config = dict(
    n_mels=80,
    moe='top_k',
    precondition_frequency=16,
    steps=4500,
    warmup_steps=450,
)
Rows from block 6 of a small self-supervised audio encoder (BEST-RQ), named by matrix and row number. Rows with one number belong to one neuron. Each number is 50 + 12 x the weight over its row's rms, rounded and kept within 0 to 99. All counts start at 0.
Before each neuron's rows are labels from the 100 clips, of 14848, where the neuron reaches its highest value: "responds to" is what is common among them. Only what is clearly more common there than usual is listed. The data: read English sentences (LibriTTS-R). In brackets: how many of the 100, against the usual share in percent.
# fc1: MLP up (model.blocks.6.mlp.fc1.weight, 768x192), inputs 0-191
# fc2: MLP down (model.blocks.6.mlp.fc2.weight, 192x768, transposed), outputs 0-191

responds to: voice: female (82 vs 52.4)
fc1.255:54 32 71 44 37 52 49 43 50 52 26 59 49 49 67 37 45 56 44 63 64 43 63 32 55 51 46 63 45 79 51 27 76 67 20 50 34 85 57 41 54 47 25 48 57 56 58 56 49 55 58 45 65 53 24 54 64 61 43 45 61 62 57 53 31 53 47 48 53 29 54 52 39 38 55 46 53 74 61 57 59 41 39 58 54 39 64 31 23 52 32 44 38 55 63 47 58 45 61 52 43 50 60 43 46 55 41 76 68 59 80 42 48 36 47 39 29 52 60 66 49 59 63 62 66 61 61 54 61 53 57 76 60 54 40 64 42 76 58 49 58 56 51 56 47 55 44 73 56 45 45 50 61 60 52 43 34 55 57 51 38 49 61 54 20 46 34 53 61 42 31 60 59 35 45 39 68 55 59 65 52 43 41 27 49 49 56 49 53 46 36 49
fc2.255:59 54 47 66 47 50 47 48 46 48 63 20 57 50 42 59 30 47 53 42 56 39 69 41 34 41 53 56 32 52 48 49 50 37 40 30 30 78 44 57 44 59 27 44 61 45 56 43 47 51 52 45 36 41 55 65 54 40 67 39 46 55 33 46 51 30 62 65 56 60 43 53 55 61 48 38 55 48 53 43 54 51 40 31 39 42 61 44 59 61 17 32 42 39 51 52 58 47 22 38 23 34 08 36 47 57 61 71 45 52 49 69 27 54 39 52 42 57 52 55 38 37 37 57 53 51 64 40 52 47 70 35 32 31 37 55 60 32 52 58 53 55 50 56 49 47 78 43 51 48 53 42 41 76 54 56 26 45 56 42 60 42 78 39 44 53 64 51 51 39 65 46 51 40 45 54 46 76 52 63 45 30 47 47 48 25 73 47 50 43 44 27

responds to: voice: female (98 vs 52.4)
fc1.543:37 43 36 48 51 42 52 54 64 60 46 54 60 38 21 49 54 44 75 52 54 50 61 49 37 60 58 58 56 54 58 61 24 52 46 61 45 42 48 63 50 53 54 68 60 87 74 38 55 40 55 64 53 46 47 54 75 52 62 28 55 56 61 69 40 54 12 62 28 29 42 65 55 71 43 71 36 37 56 53 36 34 39 30 41 38 53 44 44 58 46 54 41 33 59 45 33 69 51 63 35 55 48 33 67 34 76 44 59 45 46 32 70 53 52 63 73 53 59 54 54 36 47 41 45 42 54 61 44 71 43 65 45 31 45 49 47 87 55 54 48 57 58 40 54 47 58 55 44 51 40 78 48 59 50 42 38 64 36 54 41 54 60 52 44 65 67 60 40 58 59 55 46 37 46 62 53 40 46 50 49 69 52 44 53 52 48 54 67 35 64 37
fc2.543:71 44 51 48 26 47 58 46 63 49 55 56 42 64 53 31 45 51 36 56 45 50 58 72 81 64 43 59 40 52 55 35 30 52 51 40 77 44 34 69 49 45 45 60 59 70 54 26 25 49 58 54 65 44 75 37 35 57 50 33 58 37 53 48 44 66 61 56 27 36 47 49 40 62 70 46 36 74 63 62 42 62 43 67 56 43 35 45 45 42 54 58 66 41 60 57 35 50 50 45 59 60 43 36 52 22 51 54 54 45 36 57 65 49 39 52 21 56 50 39 51 59 69 66 54 40 49 60 55 67 57 64 65 49 55 59 43 40 33 52 70 66 42 43 31 42 63 36 56 36 64 46 62 44 50 67 58 36 51 67 48 54 59 40 59 51 88 29 53 46 66 66 47 54 38 63 40 44 64 42 45 51 52 39 50 59 55 32 63 36 35 56

responds to: voice: male (90 vs 47.6)
fc1.491:32 41 58 42 56 45 48 47 56 47 63 39 36 58 58 40 76 39 50 48 33 44 39 75 39 44 66 48 93 56 43 51 77 65 68 39 49 55 55 60 59 47 50 34 63 40 48 55 38 57 20 41 38 70 54 60 55 43 55 49 48 75 50 59 60 41 55 47 51 57 22 51 45 25 51 49 48 59 58 58 37 51 26 58 77 53 51 36 51 58 44 31 59 50 50 38 80 47 28 38 36 56 61 40 53 62 43 61 39 34 66 43 58 66 57 55 59 43 48 63 69 44 39 42 57 50 55 53 28 39 51 33 54 71 58 29 62 36 41 46 42 33 38 56 29 39 47 43 48 48 55 51 48 62 46 41 66 46 67 45 74 63 47 44 32 42 47 55 41 61 51 54 49 63 57 63 53 55 49 71 47 39 27 35 72 48 46 65 47 59 41 67
fc2.491:61 44 60 31 48 49 65 52 43 49 50 42 66 52 49 48 48 24 42 51 53 46 53 61 52 52 54 26 46 39 38 41 51 40 55 27 53 36 62 47 59 40 51 38 52 53 42 46 44 61 78 49 48 74 51 48 49 67 54 60 57 50 49 27 51 34 54 42 49 60 83 36 65 40 54 62 81 52 45 54 55 41 32 61 56 50 48 72 51 63 63 38 50 53 59 51 87 44 55 41 54 60 74 45 42 69 73 32 60 47 78 57 58 36 59 61 70 64 50 38 57 64 51 56 38 72 68 45 61 35 52 50 52 59 38 36 55 52 52 39 39 55 59 36 37 38 51 42 35 53 42 69 55 66 23 67 76 60 56 39 71 48 57 83 52 45 48 43 41 52 45 42 46 47 50 49 65 55 65 33 44 69 55 55 60 46 39 59 65 41 40 26

responds to: voice: female (91 vs 52.4); the word "said" (28 vs 9.4)
fc1.109:61 78 40 45 42 44 45 59 60 52 60 58 50 48 52 28 86 59 16 47 46 57 55 59 56 49 40 36 46 56 45 62 39 55 22 46 37 44 64 59 73 54 44 39 38 54 32 45 52 21 53 30 35 41 49 62 42 49 59 28 47 31 40 39 50 58 38 62 61 64 52 45 64 62 51 35 29 36 56 53 57 48 51 44 59 62 65 38 35 71 41 59 49 42 42 63 43 43 56 45 34 47 56 67 61 58 68 46 48 34 63 42 39 73 69 53 38 40 45 67 55 35 70 52 68 64 44 45 37 67 36 34 38 36 38 45 26 50 67 46 48 53 56 47 60 43 58 41 49 55 61 27 54 58 72 54 37 38 57 62 58 68 54 50 33 43 44 56 57 41 58 60 63 50 45 46 72 47 61 39 51 53 56 76 76 54 47 65 64 49 36 57
fc2.109:42 60 61 38 38 49 51 53 50 54 31 61 53 55 62 44 54 73 48 75 54 58 41 34 63 51 67 47 65 62 33 38 53 58 44 44 35 67 53 46 50 71 48 57 46 30 39 26 49 65 65 61 34 56 47 71 40 48 48 59 28 64 67 40 40 52 55 52 55 57 39 43 57 21 51 65 57 33 37 78 56 56 66 61 60 73 52 37 60 50 61 54 41 74 81 24 54 75 53 68 65 55 51 42 43 71 49 41 46 35 43 76 38 66 52 52 54 56 49 61 62 32 43 45 53 37 56 46 37 47 52 58 52 36 53 54 49 29 53 41 59 39 48 66 38 47 67 48 35 43 60 47 47 54 37 63 50 63 49 34 61 45 70 35 53 50 44 53 52 52 45 47 50 35 34 59 31 31 43 52 56 77 32 34 44 57 53 34 57 34 26 56

responds to: voice: male (100 vs 47.6)
fc1.23:46 47 58 64 66 32 55 57 44 45 50 70 44 59 55 53 42 63 56 45 48 54 53 52 63 40 57 55 45 62 39 70 60 36 70 45 53 52 48 54 37 54 31 56 54 34 48 50 51 51 56 44 59 59 54 54 69 64 44 45 47 47 63 65 50 65 49 64 75 43 62 39 57 62 64 38 39 52 22 56 28 65 55 66 48 46 43 67 50 32 73 40 41 42 36 47 47 46 61 66 56 62 56 49 48 53 57 49 62 41 48 31 50 51 36 58 39 79 61 55 58 26 43 39 35 52 58 59 58 30 52 67 46 63 80 58 59 56 60 58 73 39 50 52 47 68 48 63 90 44 50 42 42 36 51 42 47 42 53 39 52 66 79 53 55 37 60 53 38 77 55 65 49 78 63 53 38 72 51 36 60 76 58 46 71 39 42 47 64 63 77 56
fc2.23:45 38 54 60 58 28 50 50 80 60 46 48 62 47 57 34 42 84 31 40 61 71 42 52 59 53 43 53 51 46 45 45 34 57 47 48 62 50 38 30 55 31 50 71 50 50 22 27 52 60 30 38 43 46 47 53 46 55 39 34 28 57 37 46 51 55 28 69 63 52 48 57 60 47 58 44 62 39 51 62 55 51 40 43 31 31 35 53 48 41 28 62 53 39 71 47 64 47 52 35 13 56 60 57 40 52 25 58 57 65 44 39 41 40 44 50 51 46 41 35 44 62 57 64 50 52 62 45 51 58 47 53 56 59 43 44 44 35 68 54 64 23 39 62 56 41 26 49 26 67 62 33 52 60 35 50 50 54 44 46 51 58 24 70 40 47 32 61 29 43 38 42 50 33 59 50 32 50 60 68 52 44 56 39 48 63 39 61 49 45 70 36

responds to: the word "she" (51 vs 8.6)
fc1.334:60 72 34 40 51 50 50 56 75 55 47 34 37 68 50 53 54 43 41 44 53 64 45 32 34 31 55 52 53 46 58 40 48 35 43 54 35 51 44 55 45 34 42 31 51 61 53 59 29 42 46 63 67 56 40 44 14 51 44 56 55 41 47 64 40 53 54 37 51 40 43 54 39 58 46 62 37 39 55 52 50 49 51 64 62 47 73 36 35 49 56 63 49 60 51 68 59 41 66 34 49 51 54 52 42 74 50 48 42 72 50 47 58 43 49 41 42 56 54 46 68 67 58 64 54 55 64 47 36 59 36 52 60 28 66 60 47 73 41 56 70 53 53 49 29 64 39 49 51 69 46 69 15 49 56 49 59 75 58 43 42 46 33 42 58 77 32 75 52 32 57 73 54 62 39 32 43 67 63 47 46 67 46 41 60 37 69 53 46 68 17 35
fc2.334:58 53 63 48 43 41 22 38 67 34 65 45 49 53 51 50 61 61 56 54 43 44 67 54 59 45 65 56 44 69 84 34 63 56 33 61 60 55 52 57 42 62 41 45 52 50 43 84 41 39 52 61 57 63 31 34 61 50 73 50 79 48 73 23 60 33 44 33 66 59 47 48 48 62 41 51 70 59 41 58 51 62 52 47 71 60 30 48 56 31 31 44 58 36 18 53 46 63 47 75 38 49 55 46 53 53 69 42 68 29 38 61 46 53 65 54 53 39 48 46 44 74 55 57 45 52 50 53 52 21 42 54 69 76 75 53 43 59 41 64 37 47 47 51 38 47 45 46 52 50 69 51 53 57 38 35 42 70 49 54 69 55 41 44 46 40 50 49 41 56 24 56 49 51 48 35 54 74 53 60 44 54 34 53 47 50 41 42 48 54 67 48

responds to: voice: male (78 vs 47.6)
fc1.58:64 63 42 48 69 54 44 46 46 45 36 54 48 55 61 57 62 62 31 46 62 47 58 58 65 47 50 53 76 43 45 52 26 39 42 47 65 68 46 74 67 59 47 54 52 36 60 49 34 63 54 24 36 79 72 52 43 45 63 51 57 59 39 48 47 43 26 76 48 61 46 40 39 51 44 52 29 77 67 60 42 45 37 53 51 60 60 40 46 56 46 37 43 42 57 45 58 41 30 23 45 57 45 48 45 54 40 55 54 40 62 47 49 33 43 36 16 64 49 67 62 53 39 52 55 57 44 49 39 52 41 31 53 46 59 44 45 41 46 37 60 33 64 52 64 45 41 58 27 50 50 54 84 46 59 43 44 28 38 57 80 57 43 57 59 39 41 40 47 25 54 60 47 35 33 71 65 56 63 70 53 35 63 69 50 56 47 69 43 59 53 35
fc2.58:61 59 51 83 50 48 81 44 55 49 32 41 56 45 31 80 72 57 51 52 59 60 38 47 53 36 52 51 25 70 30 55 30 60 48 49 65 61 43 49 37 32 45 60 17 78 59 62 52 53 50 66 52 50 50 60 55 51 40 41 44 45 43 51 52 60 53 53 51 52 62 68 32 45 31 44 63 38 51 48 55 58 42 50 50 62 54 45 46 47 46 52 73 56 40 42 47 47 41 48 60 50 67 53 69 47 39 57 55 41 48 51 67 63 42 66 66 33 46 46 36 81 48 33 59 63 57 44 34 56 63 64 54 30 39 51 57 50 38 56 51 37 63 60 46 48 57 56 52 42 49 67 66 53 57 36 77 36 58 53 57 46 71 62 40 53 42 61 68 42 51 60 55 44 62 79 63 33 45 42 47 41 73 51 54 41 25 25 66 52 51 26

responds to: voice: female (83 vs 52.4)
fc1.717:42 63 44 38 47 65 50 51 67 54 51 66 46 57 59 60 38 71 69 24 48 52 53 66 45 38 44 62 49 52 64 51 67 55 38 55 53 63 64 49 45 26 57 54 51 50 67 56 13 65 66 47 70 46 40 48 62 55 79 44 42 39 51 24 58 45 49 45 62 25 34 35 44 53 61 46 65 37 38 60 47 41 31 47 48 62 55 33 35 17 48 58 49 55 63 60 62 45 83 46 38 50 59 55 24 51 37 63 35 62 59 43 62 37 54 25 49 56 61 66 61 68 42 44 38 51 54 80 29 38 59 74 50 66 49 57 61 57 58 55 49 53 54 35 55 56 29 50 50 43 56 35 36 41 60 47 75 57 56 64 54 47 32 36 59 44 44 63 46 46 54 52 32 52 47 60 49 62 45 65 48 34 41 44 53 52 52 57 49 41 33 38
fc2.717:51 43 55 34 57 50 65 30 62 59 43 57 60 54 19 51 42 37 49 47 49 68 68 62 61 44 56 59 59 58 71 57 50 23 42 50 38 59 36 32 42 45 40 63 37 65 57 49 56 39 67 48 45 39 19 44 66 59 57 51 41 64 44 51 65 36 51 54 48 60 57 56 68 59 60 84 59 72 45 43 50 54 55 61 41 25 40 46 53 60 43 30 43 27 71 72 70 36 24 63 46 46 42 49 39 56 48 73 37 44 64 41 46 51 40 43 64 53 52 38 34 45 60 45 55 52 61 52 48 41 37 37 53 54 40 62 61 60 46 44 61 38 47 67 50 55 57 47 44 73 58 58 59 63 79 63 56 39 43 56 51 48 35 66 46 58 53 41 56 51 45 64 61 33 45 56 68 74 49 68 61 46 40 67 61 62 63 79 50 69 63 56

responds to: voice: male (74 vs 47.6)
fc1.222:50 51 50 52 52 79 37 55 57 57 34 34 34 40 53 35 50 52 55 67 55 78 52 53 47 45 68 62 25 74 58 71 52 76 44 43 45 36 69 70 36 47 51 74 39 58 43 53 24 52 56 68 72 09 54 56 45 50 47 53 65 47 60 67 48 51 49 66 53 51 44 52 48 43 43 56 65 44 52 44 47 64 55 62 39 77 47 66 36 59 53 39 56 76 53 45 38 65 40 64 41 59 42 53 35 65 40 37 66 69 38 42 51 40 49 49 52 45 52 25 52 62 45 60 54 23 47 32 56 43 48 62 42 43 44 43 46 63 55 54 38 59 39 36 55 65 50 63 69 50 55 79 51 53 60 49 59 61 23 39 44 38 53 60 58 54 46 50 55 31 44 32 39 44 79 59 43 65 60 48 50 44 40 55 40 42 31 49 50 43 58 54
fc2.222:47 52 45 41 40 48 49 48 34 59 58 28 25 48 55 46 71 65 84 58 53 33 36 47 61 49 48 47 62 79 51 51 45 59 51 53 62 52 57 63 45 54 41 50 51 42 28 43 53 51 46 45 45 47 39 68 34 69 53 43 66 47 52 48 54 59 39 53 53 25 59 38 65 44 65 73 50 48 44 55 37 48 36 52 65 43 64 53 34 48 83 68 58 37 44 49 41 65 69 52 75 62 47 44 53 58 42 46 39 45 38 59 63 52 62 30 49 31 70 75 41 72 42 61 45 53 46 49 18 48 57 49 49 89 46 38 55 60 63 47 52 41 52 37 70 48 55 59 47 52 71 54 44 60 72 68 44 50 54 47 55 48 53 43 53 52 49 81 36 49 43 51 58 54 64 64 56 63 70 36 67 44 29 60 38 64 46 50 43 59 32 60

responds to: voice: female (89 vs 52.4)
fc1.695:70 57 34 30 46 49 38 60 48 62 45 57 55 41 71 64 42 65 24 61 49 50 56 26 46 68 51 70 51 67 54 63 55 57 63 38 40 48 54 56 68 36 50 58 40 43 62 52 48 52 59 59 48 54 57 59 78 28 38 70 50 61 76 54 42 62 46 57 62 42 54 45 41 70 44 47 33 65 56 61 25 49 68 39 42 61 52 41 49 49 64 39 53 65 45 45 53 52 52 50 61 33 40 53 50 53 76 57 78 61 44 50 50 51 51 46 41 81 70 70 58 66 52 58 43 68 43 40 45 67 67 63 63 31 64 48 75 75 46 51 39 49 37 60 45 31 54 58 45 53 46 42 44 57 35 61 74 45 59 53 48 63 51 50 39 38 50 47 50 68 64 47 53 50 88 63 39 49 57 40 65 55 35 26 50 54 46 66 60 56 58 51
fc2.695:35 41 73 74 50 46 43 55 61 66 78 54 33 63 61 43 53 48 39 58 55 55 67 49 33 62 31 76 49 41 57 29 60 47 52 51 50 52 38 55 69 58 45 63 48 56 40 57 44 44 51 55 65 46 56 33 46 51 38 77 39 57 61 46 43 51 65 47 62 59 67 56 47 49 39 42 47 31 47 36 65 50 35 63 64 59 23 51 52 45 48 56 50 52 67 15 59 56 54 41 46 42 61 64 54 36 52 54 42 50 38 64 50 43 57 36 48 56 45 63 70 59 47 53 57 12 66 43 45 70 46 46 51 51 72 55 51 57 33 61 42 35 67 63 61 40 58 74 53 36 72 55 58 46 42 56 63 54 54 51 36 61 53 43 51 29 59 42 41 48 54 32 42 51 38 55 42 40 60 61 38 19 28 40 60 28 61 35 80 47 53 34

responds to: the word "she" (25 vs 8.6)
fc1.119:55 66 59 52 59 43 59 55 29 44 56 61 33 70 42 75 25 43 58 44 44 33 50 49 43 56 48 67 49 46 62 41 47 56 34 54 38 75 54 35 53 54 71 47 61 60 32 42 48 47 48 45 37 44 63 50 40 54 46 49 60 77 52 54 60 48 51 50 63 29 56 52 63 56 32 68 50 62 37 60 65 78 46 44 37 35 54 61 55 79 57 59 38 45 53 60 66 31 47 54 71 40 56 41 45 32 38 44 50 79 55 48 69 50 38 55 49 48 64 31 43 44 46 74 70 65 52 42 46 11 40 63 58 55 55 48 66 62 59 52 48 53 46 55 30 47 67 80 46 44 41 47 47 33 58 40 30 41 55 80 60 57 50 36 46 47 58 65 78 51 54 40 42 49 49 72 55 42 63 58 55 52 49 50 55 41 62 51 56 66 56 31
fc2.119:37 51 46 74 58 47 43 67 49 35 58 48 55 54 29 75 38 61 50 46 47 49 41 73 25 72 68 35 36 60 40 53 48 62 58 49 21 43 51 25 70 52 55 48 55 57 39 50 32 73 47 48 58 38 48 34 31 35 42 73 65 52 53 47 49 64 61 49 49 21 46 68 48 39 64 55 57 74 62 41 41 41 43 42 76 49 26 42 56 53 52 39 75 58 58 39 46 51 45 61 38 55 47 49 60 30 43 48 52 31 66 33 38 34 63 65 19 42 62 58 56 24 25 57 40 72 63 55 54 46 47 37 53 58 42 54 66 39 44 36 58 47 41 58 43 54 50 64 52 47 38 54 44 55 65 55 26 59 62 41 38 53 61 51 44 36 53 59 53 73 69 53 56 41 57 60 33 38 35 45 49 44 47 62 49 53 52 50 63 55 60 52

responds to: voice: female (80 vs 52.4)
fc1.605:40 40 44 50 34 55 45 56 68 66 54 36 55 39 52 67 65 55 60 41 59 52 53 27 43 19 51 60 52 58 50 47 65 69 50 46 38 65 59 47 55 73 43 57 54 54 40 64 59 40 52 54 47 53 39 45 43 51 38 44 53 54 42 54 57 60 47 50 91 54 51 68 43 55 52 63 46 60 41 63 61 46 45 44 51 46 56 72 50 41 76 64 49 63 64 53 44 39 43 48 30 38 36 53 35 45 63 55 59 57 55 63 49 50 33 58 46 34 68 98 76 34 47 71 51 37 55 45 54 58 66 52 59 49 31 63 54 54 69 16 53 38 51 45 41 62 66 67 59 40 49 47 41 57 57 66 37 59 22 45 35 45 55 79 44 40 50 69 36 56 70 31 54 46 59 50 53 52 43 71 56 61 34 44 47 49 51 63 49 61 45 66
fc2.605:66 23 56 76 54 36 44 34 38 42 40 62 53 73 58 48 49 49 76 26 40 38 65 37 55 39 44 40 34 47 78 38 78 61 28 53 50 54 44 48 55 55 23 38 51 37 51 48 42 47 54 15 45 57 54 39 46 77 42 45 26 37 44 53 48 40 47 41 75 48 39 54 36 73 39 49 56 62 43 61 49 33 37 55 37 54 48 51 50 88 43 40 37 38 43 51 45 41 51 57 56 64 52 58 59 43 68 65 39 41 44 47 58 55 44 68 59 56 54 53 69 33 50 53 50 43 58 49 51 56 61 36 50 52 65 52 36 51 53 78 51 28 53 59 53 48 39 46 43 39 56 52 43 42 49 58 27 21 57 41 46 47 55 50 60 33 58 61 42 53 49 64 49 64 59 73 67 62 45 49 49 47 58 75 46 68 48 53 56 57 63 52

responds to: voice: male (73 vs 47.6)
fc1.462:44 53 48 51 42 62 55 38 51 61 40 73 40 54 69 44 31 57 28 58 43 52 42 36 35 64 82 45 59 34 26 52 70 47 60 53 30 48 46 45 55 44 35 68 39 41 52 50 66 52 38 55 31 44 57 44 57 51 37 60 34 63 32 36 43 46 63 45 53 67 66 64 37 37 48 54 44 43 54 38 66 42 60 44 49 58 36 60 50 72 45 55 60 65 25 39 63 43 40 51 47 68 33 48 51 49 44 39 45 51 40 31 57 64 09 64 52 48 50 60 27 37 27 38 34 63 62 59 41 59 31 45 54 50 68 52 37 44 46 52 22 39 43 65 49 69 60 66 53 32 50 51 64 65 60 57 35 27 28 60 38 46 39 54 62 54 45 38 70 40 46 35 37 46 45 46 69 55 36 57 56 61 47 52 57 61 42 61 54 40 65 38
fc2.462:53 34 35 53 61 54 40 40 60 57 52 53 32 56 56 63 61 70 41 38 38 46 79 44 36 56 39 40 55 38 43 56 55 58 57 51 21 40 46 40 64 31 51 70 53 49 51 51 37 31 64 33 62 38 53 57 42 42 53 47 55 52 44 85 48 50 55 42 59 61 44 45 56 40 61 32 60 66 64 53 47 34 58 38 41 65 66 41 30 65 65 33 40 60 62 63 41 58 58 54 44 57 42 31 66 57 75 59 63 46 57 55 40 46 56 48 61 48 63 30 39 38 48 34 62 33 26 29 47 40 52 32 50 70 49 54 51 40 37 33 41 41 50 58 37 46 62 47 55 32 68 55 67 40 76 18 51 55 62 44 49 60 37 78 54 60 72 52 41 51 54 48 44 59 52 36 55 52 52 49 37 48 74 69 42 32 58 65 40 35 44 62

responds to: the word "as" (26 vs 7)
fc1.687:41 33 44 17 65 68 57 55 66 42 52 67 46 48 42 60 76 36 51 55 51 51 51 44 47 40 44 51 52 66 56 72 78 53 56 39 54 55 45 48 69 48 39 44 53 55 30 38 40 50 28 60 44 54 50 45 79 46 56 32 49 53 54 30 50 44 61 57 44 51 51 56 52 44 66 41 64 45 47 58 67 73 57 62 52 48 60 27 50 57 48 55 63 52 38 57 59 46 45 70 50 60 57 51 50 41 65 58 65 55 39 26 53 59 62 45 50 23 54 68 40 53 51 43 45 44 53 70 56 69 31 30 34 51 48 59 29 34 25 47 46 61 47 53 33 27 40 40 64 58 58 60 55 43 56 48 46 71 45 41 45 51 61 42 87 56 46 60 40 31 74 56 53 32 29 48 71 44 78 37 43 56 33 37 66 39 51 54 55 38 46 51
fc2.687:54 50 35 49 62 44 69 56 64 44 55 48 53 38 50 48 59 53 43 62 34 54 89 57 44 52 64 17 55 52 57 57 61 63 43 57 35 53 63 41 64 55 59 70 51 61 58 34 60 43 60 61 74 60 43 58 68 38 66 52 49 58 61 66 60 31 47 43 38 33 48 36 52 44 58 27 47 39 43 66 49 37 57 55 50 31 63 55 60 51 53 37 80 55 56 44 49 78 36 54 44 66 39 64 52 49 63 66 46 50 57 43 52 48 37 51 54 64 60 68 74 73 64 49 46 57 75 51 42 35 40 50 39 51 68 30 42 51 36 53 36 33 47 65 75 44 59 37 41 66 52 37 38 68 44 48 46 50 70 33 28 73 79 49 41 32 54 54 36 55 49 39 55 48 46 52 55 37 62 43 59 70 40 58 33 59 41 57 40 49 48 59

responds to: voice: female (83 vs 52.4)
fc1.450:59 39 54 55 64 35 44 45 39 58 44 62 41 72 65 57 64 53 58 54 62 66 58 25 49 37 52 33 51 78 44 46 47 70 55 53 48 42 55 52 71 41 44 60 50 55 64 32 49 55 68 41 77 67 63 46 36 53 58 51 47 37 41 41 52 36 78 53 50 47 41 55 36 44 51 32 34 40 82 51 51 38 55 28 49 54 66 40 59 44 64 59 47 62 68 51 40 55 55 67 39 45 49 57 53 65 60 36 50 60 62 69 41 57 64 50 45 40 47 74 46 46 40 32 51 41 69 47 44 45 55 25 58 49 72 59 55 51 47 55 58 39 60 33 48 46 71 45 44 60 63 44 57 58 66 55 27 65 63 78 38 49 60 54 49 40 51 61 25 68 55 65 69 62 48 45 60 31 36 30 35 80 34 57 50 39 54 36 60 34 46 41
fc2.450:56 64 59 45 42 74 44 55 48 50 43 71 57 42 66 40 57 49 65 46 45 56 40 61 40 42 46 49 47 61 61 18 45 60 36 66 34 31 53 63 55 31 44 23 68 45 50 41 69 49 29 41 35 53 45 33 52 44 31 79 30 44 60 53 31 46 45 44 45 63 34 41 41 52 24 51 73 37 26 46 40 55 33 52 65 58 34 45 38 49 40 32 56 52 63 58 50 58 69 57 46 53 61 47 29 48 53 47 59 53 40 67 63 61 46 68 58 35 35 46 51 50 48 55 31 45 53 53 49 40 50 54 57 46 39 27 37 35 36 58 42 57 36 66 53 47 54 43 79 28 55 41 71 39 54 60 34 66 50 63 39 37 24 45 49 72 57 37 46 71 43 46 51 58 47 55 64 48 35 36 46 52 47 51 55 31 26 58 31 54 38 40

responds to: voice: male (74 vs 47.6)
fc1.643:67 52 60 59 66 52 59 44 72 65 34 65 49 68 62 46 34 40 70 65 41 66 46 46 49 64 62 67 56 59 62 40 62 43 58 54 62 53 51 50 48 48 37 50 58 60 52 40 60 44 11 43 62 44 59 51 50 24 38 63 49 56 45 51 43 62 56 62 68 40 71 52 48 47 57 50 49 37 53 32 63 54 53 49 35 74 38 59 58 58 46 48 57 63 25 82 34 46 37 49 45 56 41 60 60 38 65 42 35 59 60 34 46 64 35 55 55 57 21 54 53 73 42 56 46 60 63 54 57 60 58 52 46 58 65 57 61 34 48 42 37 51 51 75 47 72 62 47 51 46 30 72 44 36 43 48 52 64 51 42 47 65 23 37 36 23 39 31 33 51 51 66 45 27 60 67 52 44 42 57 38 49 52 54 68 36 62 48 65 47 61 70
fc2.643:53 56 45 53 48 52 58 59 62 58 40 75 48 51 48 31 46 40 52 33 58 49 55 64 33 37 36 70 49 68 27 39 73 63 46 46 51 41 73 47 49 32 32 52 37 41 23 54 49 53 61 18 74 45 61 48 49 17 62 48 60 62 36 51 66 49 46 49 65 35 56 60 57 62 58 50 44 75 50 54 40 47 29 44 37 63 54 45 58 52 70 51 55 61 40 46 39 68 65 53 28 58 48 53 43 39 83 54 52 51 57 55 43 68 55 57 42 68 64 49 58 37 42 52 62 45 51 57 43 50 60 61 36 50 51 31 44 35 40 84 43 45 54 37 43 30 58 25 55 34 53 24 48 40 63 44 59 71 37 37 52 53 50 51 49 33 55 38 57 60 60 47 48 54 44 30 60 48 49 55 71 52 63 43 41 48 35 60 45 41 23 48

responds to: voice: male (87 vs 47.6)
fc1.470:26 49 44 42 29 53 70 39 44 56 36 45 38 68 56 43 38 30 33 37 40 53 35 24 58 51 65 35 55 55 46 55 55 53 46 52 41 42 42 52 56 41 56 58 59 36 44 49 48 49 53 60 70 44 49 30 56 39 53 41 52 66 25 55 66 71 39 40 33 55 58 48 44 49 38 29 52 47 60 45 22 33 44 43 54 47 41 34 22 65 48 57 26 54 60 54 42 68 20 41 56 43 77 70 55 65 51 65 66 57 51 54 38 49 24 30 32 55 34 53 39 46 51 37 49 42 55 54 64 62 40 41 33 45 38 48 44 49 37 42 56 48 25 65 50 35 54 63 65 56 56 53 46 43 36 38 33 37 56 43 46 44 35 37 47 64 56 50 23 34 53 50 58 69 60 32 65 59 34 43 48 50 34 41 74 51 41 74 57 59 50 52
fc2.470:76 43 24 48 52 42 49 46 56 55 46 41 40 39 55 48 64 48 51 45 52 37 49 76 58 56 36 66 64 50 52 37 68 42 49 23 56 48 59 62 63 71 60 47 66 55 40 31 25 50 49 53 64 44 40 73 43 60 56 60 45 32 56 55 46 63 37 66 28 62 47 57 57 31 63 61 43 37 71 68 63 72 52 55 49 59 65 39 33 58 44 39 70 60 52 49 67 30 58 34 60 55 52 41 45 61 67 50 64 47 62 63 47 71 56 54 50 51 56 57 64 52 45 50 36 36 45 42 67 47 47 51 45 83 41 70 45 41 40 50 43 20 45 31 51 37 33 39 47 42 69 54 64 32 30 60 37 48 48 39 38 49 61 53 61 58 58 53 23 41 42 55 55 30 59 42 37 63 50 58 42 64 55 34 55 27 55 40 64 48 31 42